Weights of a small image inpainting model.
Model: 2.91M parameters, 32-pixel images, arch unet, norm groupnorm, activation relu.
Training: adamw at rate 0.0019, 20900 steps, batches of 384.
Rows from block 7 of a small image inpainting model, named by matrix and row number. Rows with one number belong to one channel. Each number is 500 + 40 x the weight over its row's rms, rounded and kept within 0 to 999. All counts start at 0. Numbers have three digits each.
After each channel's rows are labels from the 100 images, of 14848, where the channel reaches its highest value: "responds to" is what is common among them. Only what is clearly more common there than usual is listed. The data: photos of arthropod specimens (BIOSCAN-5M).
# convs1: 3x3 conv (model.decb.0.0.convs.1.weight, 72x72x3x3, each kernel summed), inputs 0-71
# convs2: expand pointwise conv (model.decb.0.0.convs.2.weight, 144x72x1x1, transposed), outputs 0-143

convs1.52:544505429468459487529485397521510550484530489508508419524561518488479481538568515541534448537511509539506510461514551465490478470541447485506465513451506482464586547493555559483468496543521577539463509484426567573473
convs2.52:566472537500487438518471539462500530500527481556437500469500453426491551500419568500500515544526520528478482526464533500456482537513569465568401437528564500382437511457500500579500476545537500568457543500500515424500500537500568482500571500500460493500500464475547532447500490516389500574535458500478500549564500500525500470450511500542558500549500563500500535476471500449500500500500466429432459453439500510481525500443469429500491
responds to: order Coleoptera

convs1.71:517487550534497451491544572479512526473489521556481495515490424483449457515483437469509498535527498380553516446518497598480521454440534466501464526467577443470465526469447451499457539504463547493519515534493441562516
convs2.71:462485543500449511500565443528500455448500544544521476447500434500500544446603544500521484500438459487552484436552521554431572530524369537578442500458512500500440592500500557523489530542480425500480500500548500500451500500500542436548557478500540542500500500535500535467505451500473539500484431544482500474474553476500500449459500531509500479421539449553500500475553522527476511512511460500518484451473445500564519466453420421460527
responds to: order Hymenoptera

convs1.14:525554507434558548547537462533589546481464605512518489502478470481490504512495480521507482522564534436555549525556529506525570502483460561527477476508521503462498561483524484486498475480495551485470557525510589529392
convs2.14:500473542500460530500520550519500431500478469500480500500500445549500500526526403474544500480536548454541500534451546419462552500543482461500471526486500500500456563583500530543524452553500425500500463437431463500490500532479500434488500478525500471587500461500441537500500475449500474500594377483544563542500592500435420478524377513500500519500500530500500492485568500500532511509500550448537535500415500500474444527575478466500464
responds to: order Hymenoptera

convs1.34:509529483547541495454462482457527471520447523504442461499426528495425586516529524531511505502478460529550493467510543522474588487563444537496537489509400507484475516506547577523449500497507488559531491526492626521503
convs2.34:447547431466475500500456536484522500523416475500500545420483545500425546534476556532585500461500552476465487457469483567500465537478454468472467449500544485574500525528457465500591483535463500455515500522481500534533548455556524500500512461528570500500471585500500500556526546500500473452542457500439500542500535456517500456500447447548591533484440519468542620442500612500467456500471551479500483422500500464545453500500500479467500
responds to: order Coleoptera

convs1.63:515414495438521455491509536459513524466516533451517472457550503469502446525531539515541507514510577508482520493544433527472471483428550431439506533505555521444508537522428468407509465535498490406471434455550491484497
convs2.63:500500548475449507500472500500568530529572500473449500500442454420468490500544442481590469500500550396543518500401522500500500451500500525500529500500553573537423500416569414524536555500549526543576595532500442500546500560453500500542522500416500524500472480470500549446437480444476500544483562500500534472500562480551460500517500561536500457500577500521500524483500549500500542500480512500582440477500542500500500481533500539527447
responds to: order Hymenoptera

convs1.70:528453469509501454481452563544511488480540451445502486474508539460489448469495509516454429507402472511489468520489511572507504488499524555470459510484603420507497510553531497501401496513474450506557516464496514612457
convs2.70:510553479500534471500470555554500509572397464437535500454412500500550397546500500500533512500500500532474522500569479500431460391534447488500500479466561517500552461483500450500500475537476553468523469500477515522511483545484439488500414450508549539500443483500500518500507531500464480500545487500500526439500530541500455586500500449500543464458500536487440500500447500500554538448512551540533517420557377526412597454500500513495500
responds to: order Lepidoptera

convs1.59:532561574557513468529524495488438432517482408496493434493447509520481513523454522542470435497556550472493552480433481501487442500529513525477478496497426503542453471513506482510433523487476391468501513497487579576481
convs2.59:471457467500500500500500553544500459479574524426565500457535468559576548500540426548500485479500474500464566551472473500470572584532500500500500500531514469540484589452547500475500514576431423519585444500552475443446525541500511536479500500481500500463455500500421500588517500500437456394566426537485548470500487525590500472475500516500500526500500500475500455471450588500500500575500526450522488500521500500500555500500428542533514
responds to: order Coleoptera

convs1.56:507439386535500487486472488488563503534403491473466502493411520509481468493462549497457435491446467547527465462552517583499471455464444546507514465441548503521482538549499467555487533438508484482531583512509477512513
convs2.56:500500500479526500598466500471500457543474500500500434439436427523439429527500516500523525510449511567434527500500476541500405480500526552500500401542530500555472516517466500444458483500475553538500545473500471558551556569567480500450432539532478500463541461539471482500500447461481492477474545500483416500590472547518500555553500463433540500500500500442500485500500500500500524483532534540526500397539555449422538466545557500500590
responds to: order Coleoptera