{"dataset": "photos of arthropod specimens (BIOSCAN-5M)", "image_size": 32, "crop_scale_min": 0.7, "task": "inpainting", "norm": "groupnorm", "activation": "relu", "weight_standardization": false, "blocks_per_level": 1, "block": "bottleneck", "beta1": 0.9, "beta2": 0.95, "warmup_steps": 620}
Rows from block 7, named by matrix and row number. Each number is 500 + 40 x the weight over its row's rms, rounded and kept within 0 to 999. All counts start at 0. Numbers have three digits each. After the name is the row's rms in percent of the matrix's.
# convs1: 3x3 conv (model.decb.0.0.convs.1.weight, 72x72x3x3), inputs 54-71, a 3x3 kernel for each
convs1.0 101:490452517500618481438500489561500528500557526466418530500500500470518511500469469500500477500500506471500500480500500490581500500500453500500500596542523535565500527472500500599464537556500500479500533598467500555500546500532498660405549493431500444500500500413529500406482504500466519464500495472511500519462546548493473500499500431470560547453398447440477450499500500500460475548538500509500478500500500526536546577575535528614580520474532543609500494454500500447500451572500500455461
convs1.1 101:500583537558544511452468466500540500500469500460458465500499528556478500528500549500500537546473524556500527518513517429514500500528500452500588500500497500538516500524537500500450458498498450418452431515473462411500516506500481602504500492512534500492508485500432455500502460500512486500516500513500516500447555562512514509538509523530500500519397409521450500485626562468455482483491482475507485500523500500599500521542529501534458460500500500500532457468473514524500527554500529427471
convs1.2 097:539562500559659546552581525500508455521572500500500499549529534500516500490478453524562500500552500527499500527581520550472500500518500500480500497375440476500470484500535558490496519478471500500500541500500510500500547500452536596508500526500534544500581642599517593519500530508525494510526505500525500539500464477537498470520533552556564557562570544500450451478498515513549520468409451468358476483500500500500521500489500519512521500525500547553500528521500500444500487500514500508464
convs1.3 106:487547544554554469541410444532552500567545474539500445428518552500500512500481449443552594550551543500458409500500419470530500352512562503462480489457509500523547535516523530526546465549500500436466467460512491409528528500500500527458462458500419447500505554484483500527420511500490486494500457503528537500464510512500500487500519542525531460542500500514509479528611538544527500500469475500500496549534512532578500483461500500470500448506500517500500500500484483560580538558524548539500
convs1.4 092:457411445500474500500500455500458500500591500543523549461449401487506508455429460401472440446444463500526472458488500553600500499525510536476440500500500500500500494514529585579531540463517471500500500528539435398505480500498500617477511513455471556465441499463453500500409450406453500436459469452491536513561579542500505500500482500523500606530527544459500500527480476554534500531483502449451491560500500486500561497422478500520500463500483506573506500458500489500500546615600500529537
convs1.5 103:545491436517508498517511500510500500540465403500494500487478433500563500543543564426500439500517496500556508471362541445505464580445467500536533500471540503524482467569500442584527567521591523500530550537500507591531513509597500500531473506471417517500523543500500513500453500483492543478494519500502412500500500477469527500500500375480507469500500500412449420463497394447472500500500534603555499548507517534500500500484559500500541564540500500565535500500532500500421489500396495481500
convs1.6 109:539500500521571448492478504529531500556603502500500475534544500530480427500387323500510500558492411449342409438466499457500570500538584500471509500527524504453472519527559483552554500575466488470500451493500469424469488500489500553500500500500500489541506576500500500517521500500524454421484400279486500500477522452500500499540500525500590500531551563472500549536564525564521500500500529552422513500528500523500500469455473490515500500507500535545500500416444500452467499613498501479442
convs1.7 105:532409462563399516500536530500471500572500494519595542528473485575473437500500479518471460527518451491500500432509530441419508500500500564564541570569544500487501490496500503542550436500500500581543500500479520452460500423500501500518469583500469439500500457500500500500553487484568522485500517517442548562497478471548555512500500476562476500498542543421449467500440415547574558500541531551511457500494496521503437500507488500500500543465516532281499500515507503447500593441526500572555
convs1.8 098:548433458449513505462500543533500500500593505538533505544531558533471427500454408581500499500500473500500467514500486486458428500425413500568520500626552472557521579552500533502350481395401521495558511500524490567500534414496500547461477570500528544500539524489541524467536541565520531473479432407500525499512534506525533550471491467500500484565500500485500500413500430467500500500499507511527473483450427500501544549447418500480477458461485492512500449500500568500500544543435500465422
convs1.9 101:500505503509517478500471500583541550500500458496506500459507455391500420487566500459500454404445467446500469507500500500500486500500500500526520500500500517500500500561466500621544500591500507530500531539576500580532454488500500574482500529500482500500488482482496500461455480449425513467500549500554500485500485500500510478467402441500521487459506500500450500466394359419416455471500515517556521500500483460442507410429453475484518510506516479611500516500535500474439466539452500484516
convs1.10 103:554427455502394459500418500553547493557500483475483500540541495485481527433500558578500520471484513500500531466526508500470500541474463499560482500540500546469510520511488417434492479507448500453540375420576457500500536500516508487473551469496543547535538529547500500557511488500467452530500487547417500479428500500442440456528543541558503500500530489500487550561472431506404403510502474440518500469502500500559479500542515428486471429434500549423448517492386500502500457433488500457453
convs1.11 105:549478449602530494500530525500500500531594534524500556538476478500505500500500544569458500500500477500500519452419552388390490500390446528499495485474530491500491500500500500539543559500496532407506512398521502541500477464500526432500498566515460427500503500436500486455512433454522480500540513514542475534500567500500417500500488474447606481458500506478500541535455463500500500500500446514573486511532437458500500463540571509538500556539500498555500478503549526500460525593500500500539
convs1.12 097:542533500459578521500500543457479482500501500523479466530536500500544537522530548545506429533581500537524554500501572485526500595500497447390500500500502493528469502530537545530563544569537522500408565551500495556500500529500500544527467459505482527533460523500510450500535500500551550500534500500528539521453465548548500547538532484514532542500456484500455482469500502537502500526500473468414500467370475582601564558551611616567500542527506500541500460500457500558532453584529504450552
convs1.13 104:527501529528511554521500541500516492527465539512500479516528500500478542525500577539509500442404500500435537490542500507457488487500500484551515492500484500500500462500500464527519489507530419505500416541437465500500500485512483448500457424526500570546471500508470471500520550532500475541546479511500502506519562423500500499500519474490462542511500544514500475603551425564529484539525500500503618500500526498564572475509563500477527480452500517535500500420460500522500555461500550500500
convs1.14 099:500500500524603568548500500500477504496590382519559407504526535504573491470500493500500521480532481422500500500500499500545475500500426500500500533433500539500488500461535502556487465428465551532437500500500448500451500549528460445500500500500500473522522589500596500500503508486468539500418519500500506522528429500463434500537475557500575455555574500456512500500553519537520501469561527500500500439541500573500472609573584531575436489543500500624500485500473432445532450468446413426459
convs1.15 101:513527466500543511520530465467510509526540569546517500536526552554440514541511500537463511500475477500500538474500494579468500471547500445500500416584500501500447469540523559500531529560538448432514495486552500475500500485500500500458533500500500545500500450497514525500509494532544500545533551526500500490500500500495453500503524464500389475463479466485502474500543525500536500500571533587413523500500500446481555485435468500500488500538500517584564500536509500525500492427500500500471
convs1.16 105:476446532466613533481500500533446528473509599500500549500519481523526471505469441500516508500544492535521421500500500500536500527587514516507500536500453500502497482476500517545500555569405547559553471500447535544500500500553432541566522461533500500511500517450520532542529517514534500497500500443500500500443486500500500500509474500500533567540533488450569488465441578515536536551546552541552551500488479437500538500500490535549500532500500500508519500527568477438559420536636527468500
convs1.17 102:468455447503500529500553523500500515500544500500529529549521500529509500501500527500503500500565537558582599523500511552565470500567500510500483478500520489500500482500514544529500516543500500500542534531558562561544498466470470500503506500515500515500500500516528500500543531517517491500500530534531551534535537518518518500523500494500500505572564519498497500500500500500546512482443500389329428464436461567547523599558562550587573521500594561532540500537528546500500533484494500524506
convs1.18 101:468500540433500457500461457489491505500417547500500482549500527529500526516492500539456512506414458563475500499443452507580586513514500527526502500527525480500543479557512501595491519547500566560443463578500500500500500529546499500565500456583487452516469450467500524517535500541500505479511523500500466500500582500545500500500488506539605547500500481490433500522487580500438459500404500500426500445500486562558500537698578610620547501538499466579436500476500500500500500577579501500500
convs1.19 112:482501531533411505500500526500500500500440536500439500483476495451460505500500500488500489442422445500524535550490479542557500500466392448500448506513525500500520431437528467418460420438500500571496592555458530533566605570500614559500500552478453500451419435500467528492478518500452465502505580500461455461441500469500468458480467500508500530538470470526537462500480500500420448536553500500583500534561500500559549500556481487504500490453500522385529508456536557518500521473516500440474
convs1.20 100:500500500446444430500437500500478481491500500500473500487513545486500526515479491471500559538500469532500465555475525500573518516564495518480482568568560543536563576460537451556500500546509480500458474507465464488530470459556447524543500476439453447552500500467500508463467500527500541540564501539549485477500437500500466436484461570453500472500452492500549500545539487468453500408462525452539500500500476450484500378470460492500437507500503554500528515500500500500492428500555500500457
convs1.21 100:522578461500533531500510541488516552500454505533524541379443441471375412411474375371450439500478500329500401451511500500500507440524537500531521500500528506500538486492455508470500500540500500500500470559494513519530447525468500481536500500555500500500499524549500500558348390416410500446422469408500521500508540500500500500500580570568500500536500490500462467500478517479500463500442459470445422446492500500513500530456505500500500500500478500498542500500476557591500544519528505513524
convs1.22 108:500500532420558500542517485569481464484500543500500528469485514441465547535521530500490508444449500500507556548500500501500500500500500500526500500558507500500500500440539454500555458500500500521500446510493433461500517500488554556500503486524459425465500390500500452495432500561460478559541500526537460465532560469500500474513462520439464521500512490520560538438380560580566520516521487498500415508461424454467500500556548500438500474500526481415480500500477500495500508459563515524505
convs1.23 091:493515500500500500500532500488500500534460491500552582438412380449407367418470447428465390432500453376481469458527488500574547486500500505519501500500524500500525500514495394568522500528500500497500488444500513500458500500500500500500443519483500508500544579500505561475421422397436491460422448500500500490471500500461500500457574500500500494471461500494494508541541500573500537518500525535605500500579592470427386500440437399500461503532522530515482515528500495500494500509500500512500
convs1.24 097:500516505500450463481474500502558524500489478432500480500463451531500455515547500425485500534498538500500500453500500472500536500445442548517524500533515500524500513500444517471500515500500500531563546526500500500420500436437500500500456505484547436452552500500500584566484465476551500500518552549472500502418432454543557500512504500464438471472486500441539470500568518500500500474409428543500487530629508500485465514503494543500460500542523500420500561484420525500504526535499500503500
convs1.25 103:461535539448582547503510509561437500568538471500500436500433539512500500549543506500454476500500473566500500554545479500500500500500500500500500430569521528500522449500512559585500524483537435537500395476500462439540492489468544582464538536505528474535500550500518551568533447461500524455541566500520469507500532448490500496504458504500528500525500500548555529535545617500500520538548484596472543443500535500457532581464431537539500437490523425500536513500500500476500500547535500500500
convs1.26 101:512559523500500544560529529503509416425435480500531539491372494500432515566564524500405514500449499554587544550500466500429500481504524513479514415512500500491451541428500500478527451557500499548500459530477551500500500500500500382500454479517500500461500500500500521437394434478483500500537553544500492457500500475417500388549500500598374437515531500500588549500597461500500491529500556470528559531481500507500474537545528525573535500500500500449536500500500580500490558450513500499541
convs1.27 088:525592500539500509524556461532534500534605500508527432501477529500433520530500566530500519500453500500477568597543492526338430500500500442472500500468500526462422530434445462358538429440500500545500500399513500469444557525526550446477518500486583530527558523500539542540534524529519465488526512550458500493440500509500500500500534528500478468500500551547529500476500498532565536548546500536478489508538500438500420481478434393406451464578500508555526548500500500527530480488400523513458
convs1.28 100:459500519500549467500510519447512500457581609469569583457500523500539500567511439479500545506505500586500446527500500500500500500500480500500500478407449457536537507500476500500467500470407506548550471500465521500423500500526500588525557585500500469500456536526490500500500519543500546532565500457540500490541517485529500500520453500535496475500484464478454410411528500455449511515556495471500500500453464435404500399500462526425337476500530539588539500561534477454493463475488500514490
convs1.29 104:516481496539530503487500482500500500491554559508500459515479535424500538385454526500500533439443492439500517500488500470500522492489517500545524533628477523571500500500500423544542475500500500421560500516500545551518500498516441500464470531489535511474440500482455494487500553549412449562359500524546500500590519470500500549541500479500493525500532491500534500549533498434500522476553501557500522500500515450456457419422503507543577500500481449545531500500554500477496527549437500500450
convs1.30 100:488500535403451577435490500500526561500389500558451500500500500528520500517470444523500564515469500500500500504535460500407500502500492500500485451514500491500528511500500500460570444500546451548549500559511506535500529517500500417465500482399500500506500464528556500455486523538523500485517500477500452453460422428428425458500506537474410499500442461504440438510352455399500542500500477621500422588470456500492490460472471500500500468500509500366549473427500506559537500428522500465500
convs1.31 101:545567485519459420476383500534586479523382500542503500570522500531500486500494578562500500500520500538492492469445485474418447500511518508565566556500538500500429500500500532447500487470512517454500507538500500458500461532425528526487475500500483500500500571500473500533500476461461500500460500500510546453500547500479500467500556502539500500500500500483451530452495425500513500500484500500500500473500532524409500500536474500500459500577500541433500500500500500521493530446448500500462
convs1.32 099:584500488500483517442500576500531432466542549493479553542545500500500531394471542545513500500457546404407575457448500541580500527513484451519500500627487509573500556456500525500441500510531539558593569568468467500500495476487479430500438396482500502490444388506474452535541535500483500520436491519491500500538500500557500500528536500490470462468462509485500500518535490500520503497500491448404478445435500560459455548566444500530552500514482500595506500524500531500466500500500460390500
convs1.33 098:500508497530552513505468500510524535500549500500564515545500500500500381449500500515558480500541436534500520503500464469413500500494500489500500500589500500500443503500500569483500501500453551500518631503565575500500470500500519510500525500454500458500467488456428500488500548500500502432500500537537500584547402517509399500537484500510498500513544548467489500409434500391530512508552512495534595500522545589564500555507483530560500500496510543590555531475500545570577411459521428472523
convs1.34 091:476522582509500500487500500500473512500449558514495528531513449559563507500551549532514500475588559500558645523500493500500494536564500500406500472444467481489500500518522512500500481500465515500458546525500506437500466500528416601556438500528500524500494512448460505500500558500500586532500560547510527500500500549500500565519484511500500500500480464462459499500471615552499564500569511457516500417492500567542572558592616512581562539500530554500500500476500495500552466500550453498501
convs1.35 102:491453469430459500500464493500590526484491500486495485500498500500500533512500500499507500483500507500431493516589494500461555506549557548482500461444460500483500500456460522453500477500534445473518500478531453422524532544557538529500541493500477552523521532534543557516517527518500500533500515510442398406500405388500490496440461484452485459528474430533520500415488514468503490470500573569502602466500523460489500500500500500500461496437529470365453500500500489508479500526500546545483
convs1.36 098:500500500514591500517520500534500570553500549480516571521462491530518502439500459500447477495500574479451500471534500504521511543596500561569500473432424550517493500500444461466500495510492440473528435500400500489455500580505456500500500514468548500504538562520500500475496447464464500488429500382463500497500558466500500529500500500582548562511531553538500546570444559500527530519500500482530490466500441495519495435486495467597517500559556548527513500500514531464397537500544495524526
convs1.37 097:472417482438572480520596500500479515483598580500540550500435529500531500568500500500472500500500500500500535500499529465500411514433500458506500526500500518558554466459476500500501512456500449536523467420500500625500481500500490606467500581500500500500405556556535567516507486514500550500530500479519526503500458500500421500467413424449485537546500540517568506500473494531567513500495462493556488491425500399500500553594597510568500478461500496500500488529519500431525500500550500534521
convs1.38 101:452507500500526476500568491571500541500501477590457550500469360500500475533500459500451382534452518541556459514500500507548537455500546500557528500461500500534500518523500500560533549500500432485463433516570487500530500500519532500500543500500500558500526588500522627474517438307532500425500528447500524500488500507500445508500575487500559512511500500553425423554453383500448435500463515500387480559500470500500461519525457463500443500516500500644462527578520500499500500500419500449466
convs1.39 100:500537503458521537519500536500500509551576573514500500574530471551539423500433374518459486577500498495414393500529472500497507500532554500471500461443500500418500554507457500522441500467380540447512474500430564500450500500500426500467530500500441468500494384430523462438519478474546500452530477405540550568499500606500547500500522487527512486500500500504495609500540500506510549526539541535508498500500492566511484572526507528500533557482500540532571571573500513522500500500500472500482
convs1.40 102:534436468522488529537521497495500467493497463548500524500503475500437500547500528550460515483416500527510500473500530500500510461500500500516504448509500500488477500500435532511525500500543535429590418397541500481494561549458571469425500500563464473500496464472500511494528465500522457500542556540524526524503574472398500582525500417501535500500500444526571533495471561547572555500525489509465453500541500500500469500526540542524502457492468470500462500500500502571472596500489500573542
convs1.41 100:501418474441523525474587500520539500548612533489520499573539500547500462500492451547527452558520500485446430500500500431439500526500500500485523467500573531500598602509488500507434533437416500500445500500417492590450570500453616558500500577500552500500548533500500537443580530450566540465500469446500500500463502526500500560519500467492500502500540500499531500451569617430477500467509534419440500547526500523515500610500451500500493500448500496529500500500556555549500471590572545507499
convs1.42 101:482500535446407568539500555500551526575500500500513500503483500479454500500497573521500500500444500496545541500535500500440500500605500486448431496500466500455500453500514537433570481546532508570548500509500525500565516500500566381500525488500537500451546500500473530512554533500536500500500474509500558500500500500554500511501436518445426503500500500532500500501426500500500529489446437469407415500473500509500477465534500500482482500497495500363573537475515500500504524422552500556500
convs1.43 094:533540500500503523509527530466500423511496477529527400500500555500408500535431500493500554515368500568500443548593512574500511500562544493526529500625601562570477500526515500496500492500550448466525500475536465445500484511500517505545500500500551500521477467524466500500500500557500465491538464459554536500469453500500554534500500516500426479500500500517581461574487425527580539523439474500551461500450515539500544500522454500500500484500500517467500466527504526556521498403500544561513
convs1.44 105:485470442473470453467452500505442462406324425473474470524518454500466511539490510514468517500454460487541527539461500541420500500449481520576523512585600518545544500442384463403430500457500490500467438440473500454473507492548524464500500500545500537523540435463500467500552500501524477518549539531539537552543520553500547500500493492502525510469488514529556509500491498500478568561575556564540536500542508507517533552500508546515500498467500452455521488452500447463421457413415442469498
convs1.45 100:509540491474544500500465466501558529450548500532500487473502539407448530488464500500492500483370488462462494500521418452567513495444500500514525559457442500500500431500500438543508472386413500592500500500495500500500500561534499474561459466506500543500501500540448452500467508521440454500425431469446500487546462500500551544486500500463577500500490500500493500446500548472529500523606551463434518500500444530523486551569550498558546468447494558539501500505500468500491385604559500469500
convs1.46 096:528568552459548470500509500533533528500429457594567496532500500563500461564500473485478500582500500572560500450500500397458519477513500477556536500518505499500500500500529478458555500500572500564485418638478500431532478500511488496500531500507500500500500441494499523500500500500572531462582556454488542500500500524500500487535523500500434508536576519481472500500500467590500478566528475479539469538500507494510488476500477500500500420500540452420536481465426568552541540471558523500544
convs1.47 102:546542500586345442542473451500477500568423464509552410563559540521542500527481390533522500513445434517454376490458457500500500439453551500516521501490486479500524515552447500500425500410497619558475565497488543500500438500500452414500487503445500500500500500435500500474539516526530566455501523433500459476470503500486500536536539500500428411511485469471458555500480507550446520435471473478589572474500527500469531508560500513500436500500439500396507528517495495535549500378466511504500
convs1.48 102:529500461540458483500479426466484500500500500521473448422472517500604609429571500450488497500548549464527492500500549490456448531579506551500488557433399500500467465539546524544552610577567555561511500541534500462553496472483475472500500549500474504487500527530500517521457500509500596572454532500500500501507510456500449500458510499451494500500458500500456500565535500537541500530529550500451588554500553470433500463477528506512506531539500538535485469480375539538558509472500578500537
convs1.49 098:500543560423586492500586500567500527490500557474500531497500534453500543500556479500500500450500539483536500500409438486483513454380500553500500520544547490536500453538500483532500500451542500540443481592470517500491500500500500601459475500502479423513493530566500500500500500552500516547497500514500430500500445463495500515421447500406412500500539571520464463501439489408500529531500520472641556510483498530539512602545472500463472500500499547501500491541500496500536424457500430500506
convs1.50 105:461548500544465470521421481582561500500500419500500422516508533500468500565513500500461508479500496558549500475415416455500510434500500500500500500522554535493548500436457429439473517491482468516500470500518467453520570494500522418500531481512508500506516500500500531541533500513500470459554500483500527500442541521446500500431472500500553507502534460465537496500500421494467491500477524563526504556500541573588546500597553512538512500498500506500478514493442481536528472533478528500506
convs1.51 096:538500544568517497561584472500487448546500453505392514489504500500476497487500554500500457535500500479500500494500580535559500533514500500500497467441500470495480500500536500559500482500477457513500450500500445618485500500526500500458500522500463448500529524476583500500507507478536500500500500563447500481500565570459475526500500535531571569500439500494541500587488464556423452477557513545500496520572504505509480457600559500552510537500503500518500500502500484504500500478500421382425
convs1.52 092:500556559500500549500500554443469511502474500500506564573582539500506551512490500500538547500575520559536500500429500512440503487539511492500500500500392500470500500500574502406500500500500556500500497601500521522500500450500500583516572521453500500565549529600568542500500531512527515521524522526491422500500493468500500455562577500500440517462452531500389450500500500500544541447492500425345500500474478529567600438588628500500460537590500547484513583594490500512536439402500450466570
convs1.53 099:500439524552463462433493481552566544500436535490466497550537521524531545539459563547500523490400518528458536500470500500437500431459500542500545573500454476500500480548462500456500500436500484500500500521500549500550474420500500528557491473500515500446511519509486474500500531540500500542500500522450500476428444472500536500500515500505500500563425500479444500497500437428526500488475463549598516500533485449474500448513500477500500524508500500418500514485500500500524542463475569500500
convs1.54 105:500421491438500487500514523490516508439493484487481500500510492500523530576474542529515500500500532500468529471506553500491487500444533500482500494518500513539517500500508500500500561520531474500500460448486419494504540541484536507500481500538558525461529533500500491500522515487485505509555500500500495511471447447500462501500487470441500437516500500538544418488485365528528510472471423485586550457525500557479542500507500500464500477533500413500464500483500447456500500414413500500533
convs1.55 099:500610549498500500500477480443536530465451500474463489457500520526512522500476446466500500542498575562489475467456464457450538500500500482466530480500486490500500501532481491500487454471500568541467500569510451460423492500529485500539500483500500545562498487462533500500475526520500471473500479434448408474409562548500500538492500500483455500479500490442500500500438547487470459470500576500579500547500457564500499529544579442519577500537500479411497556500549446512500500500549502501500
convs1.56 102:507500566544508541544500478488566564535500561500531500470500500465524513500510513464445487460544501471499464500584487500535578500549542450486550500460488500500500503500554495452541564558500500458384483406500500461500557494518500520492447512500530500490500451509448491500500495460500512518476456493500500540531496500512555520500500500514566598572597568500475517500476500505570514500500507543573529419474500575500500468401463526451500470500500518500523550500500470500516423532550504569500
convs1.57 090:452442500463500472500472454506500518477458395417432438510500500479519457490461425500500478474491500500500500484500550510500500500579516482499500500500426453500428500549512545419538500446545441500520469461507500500485476500500463500502487539500557500478500511485500500532519500480507508500500500478466471532482520461549569551500500488460374495500507491511544500536457427457464499480535500474662500500539524483500477500500468456472471447407543478401465500500470526500500480379457520485508
convs1.58 094:566496450483359430458423500528579561510385465482500453500500500500516468500468392559500500500500500517477432459458500513539548508506463500537500500482500524480476537475500500500403498500483500459418500500500538466500524500547500468470601484474541502532542437429544500538511522533500508472530502455489466473532594558456500544471500517500481459500452500500500500511499521500469500518500500546499428500492483500482500526629547501505508500504500487440479500499480537540520500497500511495500
convs1.59 098:500500501465500418500500499500455459496500515508567554475500500553513500500500484485459519493535464487485500500468532500575581436437510500500500433435446500448471500522490500611506500542420528451539442545482500500458500474450465466500500480568444410497474473398500468400467500468468480500500490500500490573472536500433500500500474500536500500500542500481554500465514527552422475460500500500553500500500435554517458536593560536559503552554553500500500500576570522446458500500500500500500
convs1.60 118:488517489505500514500495510451486510500482500487550527347459281469528373309390281351471398500555500388500359500519500532545500487524510500475490500476471505500500500492514511560500500500500500510501500525500500496513459500500500539533466500500500538500532533529524536500333448298424564399293383261500508490500521528537518515500529531527558541503543496504500500500453508500518517500500493500460527477513503500520500534525500464530516516516483532542514500513500486500500468527567467500525
convs1.61 096:500500515500477508500500500458499531469500500522528535512500546422492519436500500500541538485500570472505518536500500581500525500506536509506505489544531500560500461500496500500454456501500525500418500608500500548500500506530508524530480500528500454522481465595485511500500487500434500545405500500522509500529524500520516448500526532490500552506474517500500438508459611500458500407442472500586559482500500500560503547568497512543537499500500500471500500500507443489500443492534500437503
convs1.62 096:500500500525514523500534470519553526500500548509483582420431385457413394380440351325440402467513460429500450500552500571610535506500481537547500557448500523556550546500537500500500500569527500484496500500432502617500500555523566500500484506443500555500532582541500525491395410387458500420395423367486500512500500500500500479547545500508535532500500525500445484500500523500479500500500500470515426467456478490500492500500500500517488501537500507586523500516516500500464500539526489508606
convs1.63 099:512565488500608415543492500500500522500464514551523500440410500408472500515481534481412500481450500569500500500425500500450440500469407523500544515489451510500500430457465453528500567500483572552500500627442509462453486500464514511442586490500445458516500500472525518531418383476430463500500523494532500502513526397469500462483486468432526500453454477500433567480500500431439500500500525500500575500568500500500468523537468522500452500519500464555394537478500505512500430561500545457479
convs1.64 100:463438500513433446500524504566500490508544423437500511555522501485527464468530525527522529464466500500500525528500518523500453546500487500506500536476500500508478484480495500445468532462500415500537530415500511551500500556496500359575434465500539500554527513500414508549499500489474500500447500500506488548510484506500428474546476500500511435469500500487483500520458443500509481514556500503516534500485486500484500486500514500486500514427453526500485500531543474479466523459418452500479
convs1.65 089:460544548418548552459500479439497517406489535500500473508487500500515500500486543530500500483519500560500537458500500456500473446520500500385485508500467475481500500502500504465500514500464500510387474632476532500521500537521542550524557518485500513527500514500487487500500525519500500500513490523460460500492530552500492500477511535451447534468447500500500500425456533458394515478488500523417444500507533524589618541609566500551500457500500421500575519500483532500545437535597526515498
convs1.66 092:500500465464454442475497549601500500500520523500457500479487487521535528500500500441525541500535483475505495500499543483410506489512500500500500500434452428481522500483474501435500471524500443500566541478500468500500469500476471550500451500509500555484514527535500542500452500500500544500500505492474498466500500512541538454496470500500463481519509498569500496445403483410419464500500485540564526497575548583543548500500500500500473475423500470357443546426576567564543500519479492484497
convs1.67 114:441500514480481553547527511500514455537500500500505528500463510500450500514527500518500465522434490539531517575500531500532401515480529500500500516500560523558510500500537421503500506449528513502484451449323475474467500417509438477497500527462500522519481461524528500385500492514500481500511499500451529500500459498480500549476456447505422500525516506500524509581456563551585542497467520482576468457438446505505511557642559500451563500500500500430474500500500500484446456475536497531559
convs1.68 092:512577500492500499500515521474499430500450399500483500493442512550496500485500500500474481500462554500575582501500500525603499523478443500497504500500547466482500500540500500578535512594500500460500466500545529500627466500500463465542528500500500479402493521459500483500500446480485472523499490500500470488478500495500500433458515460491482459501444456500500532544519500483448500500430500500598503569585500500500557567519500500500540513561500483500500479500534500518521500509497459411500
convs1.69 100:483487516526483500488500500480472508500500425544540500450483470406500502422442440387466444461519500416463464500500460578584522538566500500502500502465510441490525500552517580542440527510452539523489563487464526500480457500569546581576467500500420434500434530533410435500412482507407560500366416437500500509503522573500541519500500500506500541500518458462500500418403500397433522520500500432500476459485469428442488500500510421500500517535500559552500546558541477452500500513500480528544
convs1.70 100:497500521557506515510454500500500500569563500547582549496522538518513520534528514454500500444500533526529499500507464550492451500543496474433433444399433468419419445500500561500456541500472558525502588405484543470500468514500500464471481487459498456483472413484459431512480529500500500516500500508588586573578507506500493500500500500500527500500530538459447411465408500500544557500472500484500538477484521505505554539477500500500500529563539563622611569604553429460478459459471500497495
convs1.71 092:504514500517568573411500521462500500437542517500412500457500500503563440440441434472500452500500500383488500484453500500597463500500500541500500486370465454505500463464566500604526500500541500443551500588500435500502530457500441500500463445507528490537520628500443500549513534500488550465466475481500530496526492500500535500480567490494560500500472500500500500558579430576500500500489552500484500449472526499456444485500500462500404517520555588559469474540539478458500500599500571457505